From a checkpoint of a small image classifier.
Training: 7600 steps, batches of 128, held-out accuracy 100%.
Rows from block 2 of a small image classifier, named by matrix and row number. Rows with one number belong to one channel. Each number is 128 + 24 x the weight over its row's rms, rounded and kept within 0 to 255. All counts start at 0. Numbers have three digits each.
After each channel's rows are labels from the 100 images, of 14976, where the channel reaches its highest value: "colour at peak" is the nearest of a few named colours to the mean colour under the peak. Only what is clearly more common there than usual is listed. The data: capsule endoscopy frames (Kvasir-Capsule). In brackets: how many of the 100.
# convs0: expand pointwise conv (model.blocks.2.convs.0.weight, 256x64x1x1), inputs 0-63
# convs1: depthwise 3x3 conv (model.blocks.2.convs.1.weight, 256x1x3x3, trained with AdamW), a 3x3 kernel
# convs2: project pointwise conv (model.blocks.2.convs.2.weight, 64x256x1x1, transposed), outputs 0-63

convs0.29:117115118139128143126094111080139143155155147144123093148085138138172119085169130149091129127139123115112107127113127162162108147125138161097172118155120083125162147148180117100121121163113147
convs1.29:087142105132138136111151170
convs2.29:124146101152099176154125156111086168134160111147123121119161142137132146113109119142119131136165100097143140104092117142132107114149130127116107153091148100135182139132152179120103169132160175
colour at peak: pink (38); grey (38)

convs0.230:098108171117115148167120130114139137145149124113120084131159151140094103179106135133129098123157086190136153105163098121119157121124122157088149142123144091135137143092142129110140160107092133
convs1.230:147166161149133169128117131
convs2.230:090161114181156101115133152097077144094165146089133138125098138112132091153144115137146154123129152170148137155151114155106115123100110079145144133110158116133150098082137149147139129132131143
colour at peak: pink (60); white (36)

convs0.78:110160094123133162101136137132130116164095102124103074102138117161112117150124127154143109143132123101081167149102151134151100156138135151128121181135099107114111099172135122115167147111096093
convs1.78:128131162143127172149134165
convs2.78:119113125108125113147143153142130135089136146126173156125120109091162128127131169162097179138085092123136124098163130137095132131140114093114110098172132135135106162139172161137104140143103081
colour at peak: pink (37); grey (26)

convs0.81:116158126184125148128150137144102123108156152128135176141101140127121094107176119114105131108100110133142163152121114154109112138184175121145185128137128099129136090099089120107116112143120155
convs1.81:170149119156168129141146135
convs2.81:147145101093097107131148092119155130102075150123152137095128129146113115127152154130148086173099093148144143160113137098183151134162098140129168119124131164113108132126120125085119147112106155
colour at peak: grey (32)

convs0.36:164133123118138134107162138152138131167136146155137155104137119097127165139154122110153185158174118126098165115157139107118121147184133102158132167104124155122135134154086122146176145126152124
convs1.36:091157102117159104149133114
convs2.36:134133145170136165165148152124163125109139142170103093161121128174101139109139137114103122089108140103108141125114114170127092115093107120118073141157145086096138170151120140129139144157129137
colour at peak: orange (64)

convs0.178:107167144131087158154113146092127163126169099130128111130134146139150144116145157129149085140115145174143132141097134154112135140158105164168129110145163146169120115152161155139107183104130152
convs1.178:117104120152164128163146096
convs2.178:126125139154138076141124108132137186130127163114128149102123131135116109177114106166109161138133131207102119126146109168148103154142148119127152128176134137113117157113111127145103157146110163
colour at peak: grey (46); pink (36)

convs0.123:116139151139134152138150102150132137195132094102129160083107166146137124123139116148128163103137134141156063103159107141124093141155168102133146112120094107113117092153121147113153114139100148
convs1.123:148148144150168162105133109
convs2.123:146099125158148092141183123132087119168105094145113134138118126102146126150139138081145120124149141099102118166135139140133145127149127177169159122103171148127117114136142109115175114110073142
colour at peak: grey (43)

convs0.159:147147126122131085135139142096125131107119113115138159102089126170190149129109149154109124097153128138160105098104134146093121125097105105143107140091103144156155090104125165167131097135160159
convs1.159:163166136167144104119125124
convs2.159:143122125087132092154120115110118125173093126104121148146127123166138112149174131091141122137148157100092116168172129156178120100106129158147137182118117117128138139180134123138158125096129109
colour at peak: pink (45); yellow (36)

convs0.117:120079112132120122139146150155148109128100156129167164153129112169150124158121149109131138128151148145124116163167129117149118093189154147108130098185113134146099151146160150134098140131098095
convs1.117:135138125163152114170142095
convs2.117:129152123118191152154139151121123137091157112129151174138154104111131162114146142168116168142099103129085117115116148110134097149133083113102111096130128182110105118123168126144150122147161122
colour at peak: black (51)

convs0.76:137143136149092101134109107186126141148112129099092166183125114107150107112109122140127162118146146145112150132116156159110130131128100113111165081174153141093152118137131134131119179156168132
convs1.76:096117129129140137157180142
convs2.76:164128145108111132155160130124146121147159172121091092114129128100160121148125084149100136099103117125131165179090135102121112104131136145101103190133106118144103171103131131101142093138134114
colour at peak: black (27)

convs0.253:131133105136141086103138135118156159122132130135118170110166098134093126121172101140150161093137132115106138121112081122123121176138163122110090126130154172170114142144104105133175119137116178
convs1.253:128133127086142132092121171
convs2.253:104155088137159188115166161092149118095112147094122140108088125110137146097117121111126160084135148124108121100159088101138160128104119094118107118145119117094121122133111144129119139148164171
colour at peak: orange (88)

convs0.240:122143099113097113148110116097123107131134152159087123178123178130099106121136149118171083132185172132105136148119127121126111144104119088114078142096148156147136131149127102125145151119111098
convs1.240:120111118136134150135167179
convs2.240:114113128166164150179168123119099133120110126135112154106143096118110119146091084121126125147098070090115122150105131137119083129086127125084134120085133130127105163102164123131124110123160151
colour at peak: pink (85)

convs0.224:094132127157141093092161151139137115125123161120115159094140103095155136170126151088105129145101108163115140092111127154122159155140149125158122097129074138141181100147147146113119114129111087
convs1.224:144129136187162125137122118
convs2.224:126137112128137122114081111159118142151134148078067103141131177159062125146151099100110101122141149083132108077165132150100118110137125130118139135131105119114129132127141126087156141143117124
colour at peak: black (100)

convs0.210:090155153109147123156108122116136116116140117151163158153114151150172114078097141132123165138145092164099162163112103150145149084131152134151145114129124113157162118178131161102118104118147118
convs1.210:130147168106145149091132154
convs2.210:088132157129150115111122153109122127154102149144092119123106107081135132166105132093181149109121118113101129102135149115122122123144079124123154116088146107143159096126150082130107167184138108
colour at peak: grey (39); black (32)

convs0.179:120086144111133119121130106142080125104119095110102129125117134146123112140106108154170156116115158117116102106136147142131090107136110130144092093112120132120137116178178108069175135125160082
convs1.179:140146144176143144141120165
convs2.179:091164146136101132136134111129083133126103129128114080138089130067122096120129103112135124099123101136170141094098103104109170086111117186145117155107145160122105117095133127138135113109130127
colour at peak: grey (27)