Rows from block 8 of a small image classifier, named by matrix and row number. Rows with one number belong to one channel. Each number is 128 + 24 x the weight over its row's rms, rounded and kept within 0 to 255. All counts start at 0. Numbers have three digits each. After the name is the row's rms in percent of the matrix's.
After each channel's rows are labels from the 100 images, of 14976, where the channel reaches its highest value: "strongest on" is what is common among them. Only what is clearly more common there than usual is listed. The data: capsule endoscopy frames (Kvasir-Capsule). In brackets: how many of the 100.
# convs0: expand pointwise conv (model.blocks.8.convs.0.weight, 512x128x1x1), inputs 0-127
# convs1: depthwise 3x3 conv (model.blocks.8.convs.1.weight, 512x1x3x3, trained with AdamW), a 3x3 kernel
# convs2: project pointwise conv (model.blocks.8.convs.2.weight, 128x512x1x1, transposed), outputs 0-127

convs0.137 107:138114136082160154110124134140140090147091130094099139145121127114108121134159131183118151096167109135133136101103129091114124148116142090162080125126135128132111155145120162132121136123163159137108164103109186151108162111105129097175116110097138167144085128155065106125102140179119102146146136128076151131153121113092123138121129109097101122100139166155155136145130134099150145142145
convs1.137 093:169145141148141158157151140
convs2.137 106:119099135096088138163154158051165128119159121109147089136157114136173135143143126113084130147103144126113158133141143146123114132137138154174144128160125110098112142126127118141161130160167117153131096115125146095091117128117093171151116145166120181162114167108163141120139129120140158104131114120118141132104115108147129153137130124127126157113080143164076089143166134135189126135151
strongest on: finding: erosion (55)

convs0.352 112:120112133157166112150130151143132115137100138130122142123123125145115115097124159122133092143139130132129101131142135107132085124131102133112085121158100106122129161107092091096106136130102123066122169072142142123110123076194085155123166112098075190130139117127119120109069105107121129123132115123139096120140117092116111120157117116115182132126139090152116106128129079169135114123106
convs1.352 085:100097107133126136160159158
convs2.352 118:151124121145148059100133149150126104127088116153137132113125087134144084159165135127169111156150160076129111140147120146149145147123142084147155115132130136160142109136108132127102186139093120093106149095123128160076088084138144138115093123119111151157097132124130078110154109128152122105140114140147155134131096115176116124144177180122149130127144114125099146126129102114152136095103
strongest on: finding: foreign body (54)

convs0.58 110:099112105097132098101102135112119151122086165119136101093110139138159123151156159134140139148152147128176091122126106144121139122130148111149122097076113116139122142113141125103067136158116113129102101184118124090141136146149147116170163125153096181101095182127156103143166124122111126103131151179120112133107143143147149109141108103148134148113146151131135150155121098109112056118121
convs1.58 091:093137138097163125096140148
convs2.58 114:131128154128184089129136129161125096104139126096135134136155127126123134142108135126132091126181146110115159136166150094089111109107123126077085155132086135110123103128147117129122169153131120139167109115180131120134129127185095124102125135156106120129151149131133074153132114102092122157087119134093138132103115137145172133132146113088060121136082140120124132152137127157151084099157
strongest on: finding: ulcer (26)

convs0.264 103:120150186126117127115131169117119163141122108160155113107117165165133140140153115122097098174133144099108143147116136150115127170156180131146182088132183159131124143141137131142173082118165142132124102127127125104155123155147096117146119120131137099124172132095132178123087136141137142171144101126120113167149136135115165145167142111080114129153159142142118124147099105105100160129153
convs1.264 092:167155157141140147158130150
convs2.264 102:097089135152137119143149156098143107109160127121114132124107128106140150145153111179138158117124141123076095120118153130152147117128114140134103126092125103118135142136113158108145149114141077128127100126098134146129095115136125156114187114101097116165102135139155154091170121133175130138090128099158094174152190139153071131124077152147126131127095113173153128101123099145141106105117
strongest on: finding: erosion (45); finding: ileocecal valve (39)

convs0.174 093:138167129166111126160119146114147167115160135109117139143127168139132170141142123150136149115133154133130122103079173117113102138122098119129127133130159095096129075175145157133110138111124088122125089191120049106156127132120122111112134114117093137135097154107124156121120154126104147112153117135097123154062100112101124124162152102100136120140155142135167104133127098169136132106169
convs1.174 097:127127133165150163160146156
convs2.174 096:118165109110141102155094105150113080138136157136087145085171153131088147164106120145100099156150122110172170127094113071122152098156152137122146120133172136154093088127154163167128117117084086125114162114143154138122106117155129166123128133098115140120111178118137153155101129096150117154112113136157111106124138112142123148155126110139144127100092124161120101162114132168135128122106
strongest on: finding: angiectasia (26)

convs0.433 094:153106169115126158138096109108099117131101182161158133106111140109140100130118149133137161096153137119109134089132141098122041137149100122119149132135089114148101118081114125141114128136145096129113152119146103147151091118119118117092135166115098113129141087119068137100176136127120117135134107183116174124155137086119154144121145103150087144147137143109119169141149121089141129100135
convs1.433 086:148169130112119108096099106
convs2.433 093:098107115159137131147102152142136175165137123152117111129127136092106144150114108066145144141114109124111133105160154093101140135127132098107116126108085134149128130140074113138155127164105137106129088101129121121146094098161177130115146127151151158123132112143111117114172145063146181144069095141155121132103092113110121134109146131190127132155099112133155144107126104141090150144112
strongest on: finding: angiectasia (39); finding: reduced mucosal view (25)

convs0.135 098:166082112140159166170108093118117105127151156131145160115084131110117165128130090109131122132077113108112114159084140144109117066173094136128111091137122140153132151096115109162147123107131085116099164116147126152129146107099137110151165174169167103150145137092114137134141117134106134120112148132140120178112107096147138121125134102146117158104156097091120154105119163138114131102136
convs1.135 103:119111126112106099107095087
convs2.135 114:131110129169142111159155134133180132105120131152126129102116140147123139090100070117098106109239123134163157138089117106135148154125116079134150169141127099110123118124149130092113127150135118131124135135119160103159117134135149173097130138133111110115127135075113154098133156078077134151100147134142141129150098149117114131115163110128134156136137116136152095120112136097106162139112
strongest on: finding: ileocecal valve (33)

convs0.321 109:147153139119102126133098157101196132156103146128118134137134124163095140174160144138131133087128110127149114170115113086107135145131126149080162090133106114176162149156141129164136135136112150124151116129151135137174145133121143110133107103150124097122152153163101141150140098132130149086145154102162120160163129122146141126144085106120146097074110155116128119074175124155106114088112
convs1.321 091:112105100116121122158151172
convs2.321 115:163110107118116131113132110106149095150150186099141105117102112098147108147135143139138141142138098127114140109139096133160152105131094099109117107128071156144101133118125129132118113130105170164133114109130104200126126153125143120117143147114148098083116141127097120180137178113117085105207088164166101086123078148109110136124132104119143115107119133125123102112140143104122142105135
strongest on: finding: reduced mucosal view (31)

convs0.364 118:163111119136165140157131110115126140116147154146121097172183133168138123117172150110118139148136102143076136109119128173100117135100125174128136106138081075131129107165115158148126100136080111140123176104125147143154135097150100147139128149131075122118140096106151121113148162133122137124126145132170120093119125135146132143111041158164134128093099141147099135146155132135108123124124
convs1.364 103:136188141136151115150135122
convs2.364 108:126148095139134138120170118120130131102159112102143101096073092117122099116119127110091162141118139162126113134120110106125092124138150119133104125174103131103128163113079168050139138098143163120128099146123123103148164108114118147101119130122162136146148134117098153137104153139126140132146172135152147112122117151115085124172127178140143118136179118160088132116098164115162095175120
strongest on: finding: ulcer (58)

convs0.350 096:143152103144102123152163090136095119118116155091126130116159137116088098134108140068107145110090114112121119126096097133086125090105117117121123143172168128107110142110117107109161095106143127122099137155118126135137139171081128126119138092168133112117111131096162161129103175113144148133136100117121148130131131168155138173163112161156118127152091093151123147192139167156149159127112
convs1.350 117:120138129140140131147185162
convs2.350 099:158138099127109107156125114083073066142095129118146130154088124156146156146115115100142105125063135185147103079063119140161156146157177104097141124138123150109119139154129131122124125113120122147125142137172124168131105083149125108143157098116132112171107135115104119141155138097102144138144170115104148084133090142100146140122145138132113115101117134137156138128133135152120136114153
strongest on: finding: foreign body (50); finding: pylorus (40)

convs0.233 100:109122124122112104132107136127132121149169119123097144090153129174105190133091103147184160147149093152101095133075140110122122109108136121118099082092151137116154142121131192134116143145101165154132158116111111144091135098138132167137110108094114121141126154127127144185174120146093113153130138137147080162140130136144085126149103129149136131135108132138125147107165156143140148087135
convs1.233 099:179153144159147147124125131
convs2.233 090:151148110131082118176081119086103087118100128136070105119127125117118121163135111110096111124137098104126115091108096115183123139148119150136148115155136157120174117143144107123113107122146184111158105093092136147133146129117109148120139126163148128100139093150118106123098155165151150130152098123118133089157137142142130152159115145189093119102113101139138167125084154164120105132107
strongest on: finding: ileocecal valve (31)

convs0.423 104:148120150119121108118109111086111124110133126171165136121136107112144103140153135131109140140108108149097131161101148149113122121116119168095088098111136118124122110099139171144150125159167151177187130161081111095106082148164152128128103099123166112147120108146154128163133086096108173127146113098147137122142090163117105155154163128094138118124114136077119090125108140140142162156162
convs1.423 090:128148155140125151163154166
convs2.423 097:149160116144162127171136086143159157120133140183146092161120133134107166111084105156108106089138185142167099182113144168111140128138144138117153176084148123094113112141123121118128105142141104116137141117134113141103133130146169148116083137111117160112147137155137125156169152132135118089126124162145130168114119147143117152118148136125125136157122171095104174138093177141127111154134
strongest on: finding: ulcer (27)

convs0.314 092:096136158102181164131128140115151146136214098135123088133163114163145136103137100138151133162133127156128160141151154117099121151150135116157156122108133117159161116142122103151159162134156110105131081128176125118094133104130102113155144097112126107127132137155124162137145125113170158152117097091152106138132115128112148112156072097132091069135156166112116113119151117121128126118108
convs1.314 095:154143135155159151156160143
convs2.314 101:108096099117122109180114146161147107099092126098159095116131125082143137150106125139091116146102136107105118072126091133090121151152167121161124168157123142123133151104146144092131134093114150123139176099131143165125116114120132152096140114143103113122149112140105097100105132126142134120114131138125105126170172138116157148158115140125119174115160127105136156069089133079097147169160
strongest on: finding: erosion (25); finding: pylorus (25)

convs0.98 097:130102115153114138153126108114149148151165105141116104085094131139154096147141117086187111137165160086118139101098160114093148122136113132135163120142133141117165133098103131137102141165085187155136135178091108120127090119128108112132116150121150102135123131133130187139113134098126150100161109141125160150122145126155119160169108118169142157122145127125071119137125165149150167105138
convs1.98 108:178157158140117124134116105
convs2.98 109:101073157157115145083109092154102120145095127098137138105134107130152099108130139119189125098167115153144121175156150157101136116178128121146149159133126106116141115147081131097118141125160127174134170142113141105095116100117118129113148101133119144113141146102140101103136121110139134105133153101127077179117125127133087113128123141142103132098189122167093081148124114130129144129166
strongest on: finding: reduced mucosal view (34)

convs0.151 098:110116127100134121121137062119178131105069129126105137136160127154092102126119168127137167100074108146126140160127113088120103115112143139171112116179138088128118153152119165125151152143127079132121091115116130149148173190089167134134139190136159110122118137135153138126109133105170114123105106120127121161113141128124140159156130121132120117144126097124138106109120144124125125149186
convs1.151 095:140157158152128145159154157
convs2.151 093:106122148155125074163140147137107158111126157155137103081141102129115120114124099139134149121095164139169177126136124130123137130167088149160153099131119118149122099164132077131134142154123105084136119138079121131160122149085123107130126144112164150156093146089121181097088099134148121143169137116112096125160095166155125113135144121125135121166090171122089117154120129119104167126129
strongest on: finding: foreign body (43)

convs0.401 096:135111163181120110164075096121120136105086163104111115103095141099112141113151132102112111116160133120101138147132173174129107120132155120150111153123085086122111060158131132121130114121137179114105112114094078141120137133152100122161133129136122154129065104178105142120136101132125160136137102081137130139146139160144117107121120153164108088118125108118124088155136134145123108147147
convs1.401 096:151141156174139136159147140
convs2.401 102:182113102149093142120138140152114101120165141120139132126120119156157136130153141125138088135123086115105118135135092102104107148176121142136123113101079124058076103106133106131145081156136178155122103151136104136109086115124117105089116103139104118116125142211122109117143088155098102115120134127107134109088143139146131144152130163160103091138099107125137130112124154142125101145126
strongest on: finding: erythema (33)

convs0.209 097:141109087171138128158079091128110136120096145131087156131106156105121128144145120109117143113174120119119104126146172135112087117129102167140107161100130110117102101174135136088134123113126132080134138156135105125108135127163188133146079094130128155148109138142111129109113101158130144144134081101126154128115091157128087136194138118154134141127113135132164102164128088134159083142121
convs1.209 108:127139140128138133173175151
convs2.209 109:179077126140131129133139103098091113111156151101125129124135165158091114088134078120114120116122125123126153133133100091153148095183153105106157102128174154127122143141074125151148106096083157128134145127135092148146145147173120138131142119087154132104082133157106090136118131154137158170117127167121123158127089142144126135142106115106167103151116120136113145144135107079096106127113
strongest on: finding: erythema (29)

convs0.266 092:160145118120122134146169156156098126139168136080139124145155141130113139158124121100087130101118149160130169130142133115148100138130143091142107067093145088113115145120119083125159102113111121136126177136170114197161144128099140104132125130151112107095119147156166144081098127117157124178158143131097114123110147149172114159111132118116138132147182131166136130127156131121113140155153
convs1.266 097:170164149148148153139128139
convs2.266 091:140098081134118111155151108152164147147112113115100129128149110102106157106192119146115124137149117139118101134138108152184161128165145139137135105167124114181142125127142104122130134142086147140107132094136134165080117168123172155141107096124118104093128093160107137154108121141135132091149118176168129184142138118112094109136146139143128117151122130084122158114087123163128137078108
strongest on: finding: pylorus (28)

convs0.258 103:119088088109076140129140137150099134098129083106134098139104107157135100127118078084148107156141145116128154118126139094102148151142133145103134105180117127119172110139071116134156103146135146168149161150116111112181165116140135121090143127139131133184141128136164146119160125117105131120145095099100161106132112106131145145157072117115115114114144122082144177154116119145110152118115
convs1.258 090:153145159149115134162147161
convs2.258 110:099104119139125141141137163102135131137143095162106123164139155092123109143103138116152129136116101156139134115145136135118148144135097164117121078116139123117128126110124109089136114139154124162155147141079204123184152179133138168082110114120092161140115134119162106079130115111147126074098107136144106130126136136107155131147148132118138178105156130124118155146134183159129138146186
strongest on: finding: erosion (29)

convs0.99 093:113109140105110133077164156133093141140130118116129131154136111114133119164150162095124101085100178074141111134162146175150091130127069134136114108115126112089168104110170129095139091120119117108116133111176126151136120157110096095146133122158108131164104170126143125122122099086148120158113172139133087083107141106141129143109160090117154150113099113126125133115114143119130121112165
convs1.99 103:092104136085113128112118157
convs2.99 097:131124166113138180087136162100114111102132101111114109110125146198144163119106137117127116068110117125128105124077138151124087118159146162167180079137136134115125128112168126097126095122110146101136160119134165092121154106120163127155146124136098132137113132100109150129115126116148127158140118117153132124156131114147126149122179181176167108111161152128104136118145140076137134120117
strongest on: finding: lymphangiectasia (27)

convs0.152 109:112148151104134103095145140102101136110100151136144143122126159147138158094128130132121128122159102094115090124108191136104144121090106135185155142107127142093120179092130112075125125121128154154123153107094116147157157130135135131088122172148098133178141100114117114123121147076166138118181161145126123126121154083118143132150137103176093074118147106126142115135149132131136093132124
convs1.152 102:144183148147130125104116107
convs2.152 109:125099171119124096154146161129134106146104113127143141087107120117147104120115103116096225149108140121190099161116093133113121128106122155144157130155110148165138113114088118132122140135124133108137128106164145127127124111074096153153132131118135123086150080112144124096121125156073147129098129108154168147153137134114148126114152150112177102121149127134139145073162138123118156133124
strongest on: finding: reduced mucosal view (26)

convs0.267 112:139069104113133079132100119116136107126108124099115123138148120152126135085147134132127127138139099115100109148139107107157109111088138163112147151130160131164114127157120128168075167138144098139151126115126175099094099117147132099140168109163118124143124088161133114178095154167126109131128125103151161093158179136133146090153150079117124112109189133150126165141118115128107109122153
convs1.267 100:173162141139134140155151145
convs2.267 110:091111099122138117120093164131115146169108098146146155155123116151092107128131127177190137159108133131116122107120099119090156152164146059137124095130094158135133107123143112103158100118103121136105090151099121115116148124159140151157100146134122143121148146171126096096152144140075106161148131112161166096111122111106135114145179107100148139110146145132162151095124150119108097113107
strongest on: finding: lymphangiectasia (56); finding: pylorus (30)

convs0.412 103:129127124109125137139114116087153125145119130112092149160098149136114147165101126109102087165147113099155094116103091179092150112111093152129118129105097102127114092115094145129103112087096141143104127101111141136111165137163130088186123127160158166142154149167165163108158163111116161123097139141144106124143096169093139101106169161151132138134145122142136096116108151115129123134154
convs1.412 095:148167156134165141111116107
convs2.412 114:113158126165136171120134127151132092137106165103187158137147168125133142111091120124104117150094129124087145122143118150140109117144116113157139118110117131114116092145142119121099099108159127140160127062134120111105126030152177137151135056146136126126170109144120129143105119107126155088125117126158123134126115120143139139118078088160157107123158143129110135107141111131146142142150
strongest on: finding: angiectasia (67)

convs0.17 104:137177125138169103117114122116091144124131147141150096141154111159138133112167165132167105135111141104162114143098135093143104126108131103124146134146133136201114134156098158155116080108100094125097142102106100121160138110114084120120051135130138140116128106107126122089112167122113078137100109159171110124150150138092136116147109108172116140134127094108119167153121130132136135159151
convs1.17 095:122152146160163134155156148
convs2.17 103:138110177151142113084131117130124120151181157169106116094155119117101132115113177108123141115110168104124124119132164135117145116105166113163100144103161136145161122097104171126105140095104165098172129162105100086105116116117178153102145120104160131156131126121126121100132153131132162127122174132099172123131128104178149116106084140142104141133122097166148095123145160135129159138125
strongest on: finding: reduced mucosal view (40)

convs0.54 103:150094118114130178123141113167139144139093109154145102134107113117143121168107131118152144102143146098122197079137140163125134121151084097093113147064119162096122127109157147141157147160111121147151098143147160116142105126080124072143111179129160120111137160109138100132112122157117143114152142129092121139119112159112142138134146117098129146134128161100104125169122099152089153106150
convs1.54 108:177168149129152141131130131
convs2.54 106:111154138163110079126163093133106146116167098112112088151145157146094094165159083116112144146159059114101135132091135138118099108144156173148130111103110154159145158154105130106099113125114109115112131101116163105104181119068154128099156142136118140147140116130124104159160130077129113110100130121132111127135127095131134091119093157152134113123120113151130119132099113095147130112097
strongest on: finding: foreign body (39)

convs0.216 100:144162135142129143098088128127092122104112142114131145130148157094170113102120145110127175111110106141160123125113107103087125146151093112107100149153133138165135167123136159129126159109117094119133147106150130134077103190085103144138153146147144110116104118102151144157119133083084141094180160148102134103100123121127182167129128150175099129110142109114149124132116128120083097148152
convs1.216 104:188141141148141131138127104
convs2.216 104:118121137113111131139175115156203182158132143146105104074134136137117123103129116082104139138069142175165094143144116132101145138091129121142149106132143130158176100131122126138149092147114085116128091155132121138141124145109156106098145136106132126165136162118072123143137136170121139079092109134135109152153116137142140071147146115155146145135109130108127133123098132143098112100143
strongest on: finding: reduced mucosal view (30)

convs0.394 092:145112108135145101127144117111094145163119125146062169175111108139165070099119087158115136126115154150078133109111131150151148135150124110096096123156112112173180118146098138122133098112110175164127144176140115121106149124127130151167176121112130148122093131182112118134141133094112117127130150168118150146132126133120125158116125108100172169096130144157155119118132136161130130117106
convs1.394 110:086102092123113098132142139
convs2.394 084:144145152097133120114120100130173144108145094117128169133133159116134124142125124111134132109117128108105136102115136134129110154157123112099129063124096110109148136148118147134134124122087183135105146043114167091125100124115144103191137171098150136132086150137103115100140111124143149145183142146145167137133107133122155101132070115121152126133152154122155088125141149149102172151143
strongest on: finding: reduced mucosal view (27)

convs0.399 101:145123132139112103149151135147143121130077119103129144118144161110166160140140123090086118130138090104128145132167163146084167119163147111169143132129111104109157151111122120104146117113143137110122141120140165167128108178101107089131090127145151087121107136118195146136115093168070074133108093150177129135140123083135133120139113118137151108101105141119099139137110113106167124146118
convs1.399 097:155163134142167141150133155
convs2.399 102:126144109104115140121097129090094132125127112144137127131138113159149106145128117135158161148126107180160144158125115137167167086142140097156115108109121094129064120101140122132182132140104119100121168094080146093157107128090105111139096128127133150090122116127081161108104101130117112166137172124150148122119171160103111169095127109128150145090159102112096171127153112140120134109118
strongest on: finding: erosion (30)

convs0.414 103:072085106163100127102137135152111164149152141103113126092140136152112125120127137113105144123105130153076072161104107131170149136089107125098132160130147108188153111100146169117135093114103122139145155141098105143106113145104121092191139107121117119135101158125135107186110102140163118116128147114123138098130129116121113102090124119132142116161167119129153083098120086113145134109122
convs1.414 090:174125157155130154115122104
convs2.414 109:114120118118175111092109119106135110138112129122085132143098146126160099113161136116097161137132152121112129156158149119098162101099146153136090109131140150113127144126079114112158168136118067141111102162106155132128126124125165155187139154119169117120121152099162124112105136072127114130159145161166095084116124129115162131133109163114120143099176172128112145131112112115183147136114
strongest on: finding: ulcer (44)

convs0.178 108:132101136148105149099106157129106110132157141195130126133089133122123128083109103171086134141112116128157127189155136143118151076107138143141168145086125112112138142124099090159125131149107109151172134130137143146107109153104182124100135104102115163137123124095130129145095146153175084172142083128112110125132137141166117127098115164132122135126102146129115188148143124142116091126132
convs1.178 097:113138136073114152125159116
convs2.178 096:157142120070125191139144146138128122111150104114130137139129164084162097128109114140149146177157139098173130088111138118069119107140117092093141102133150121161143156123130136151108136171097106113123140118111133112122130104157156148139119113143169125078162126183092136093164160099126124165161126137100089124096130114139135135110111094149112120119131131129133116151115085119127174114147
strongest on: finding: pylorus (34)

convs0.73 086:085111148131140144112135139120141107145110119139131110116135082068138116137181147120076134123156120154083133131145111120154105152119115114151103175120123188079147109140066115111119152125111156137168156095108109077107113169116144109126121102120137158118126151151123095142128130179114112129140135119109097111096155151087108159141111102136125128084130122142156089117135079129126114147146
convs1.73 100:158150126146168160140155131
convs2.73 085:128130111093162139118115108103158147134122136159097089155138137115122074146128154143105153066154087147138072100139138160137151126156114125123160138143140151144138163102138129130126117147138147079142138113124130128146134115130141139170117180130111158167134155098086123127108159163142089171148152145106146121180110114124172161138161120119193113139109130156092124142097122133109143127153
strongest on: finding: lymphangiectasia (31)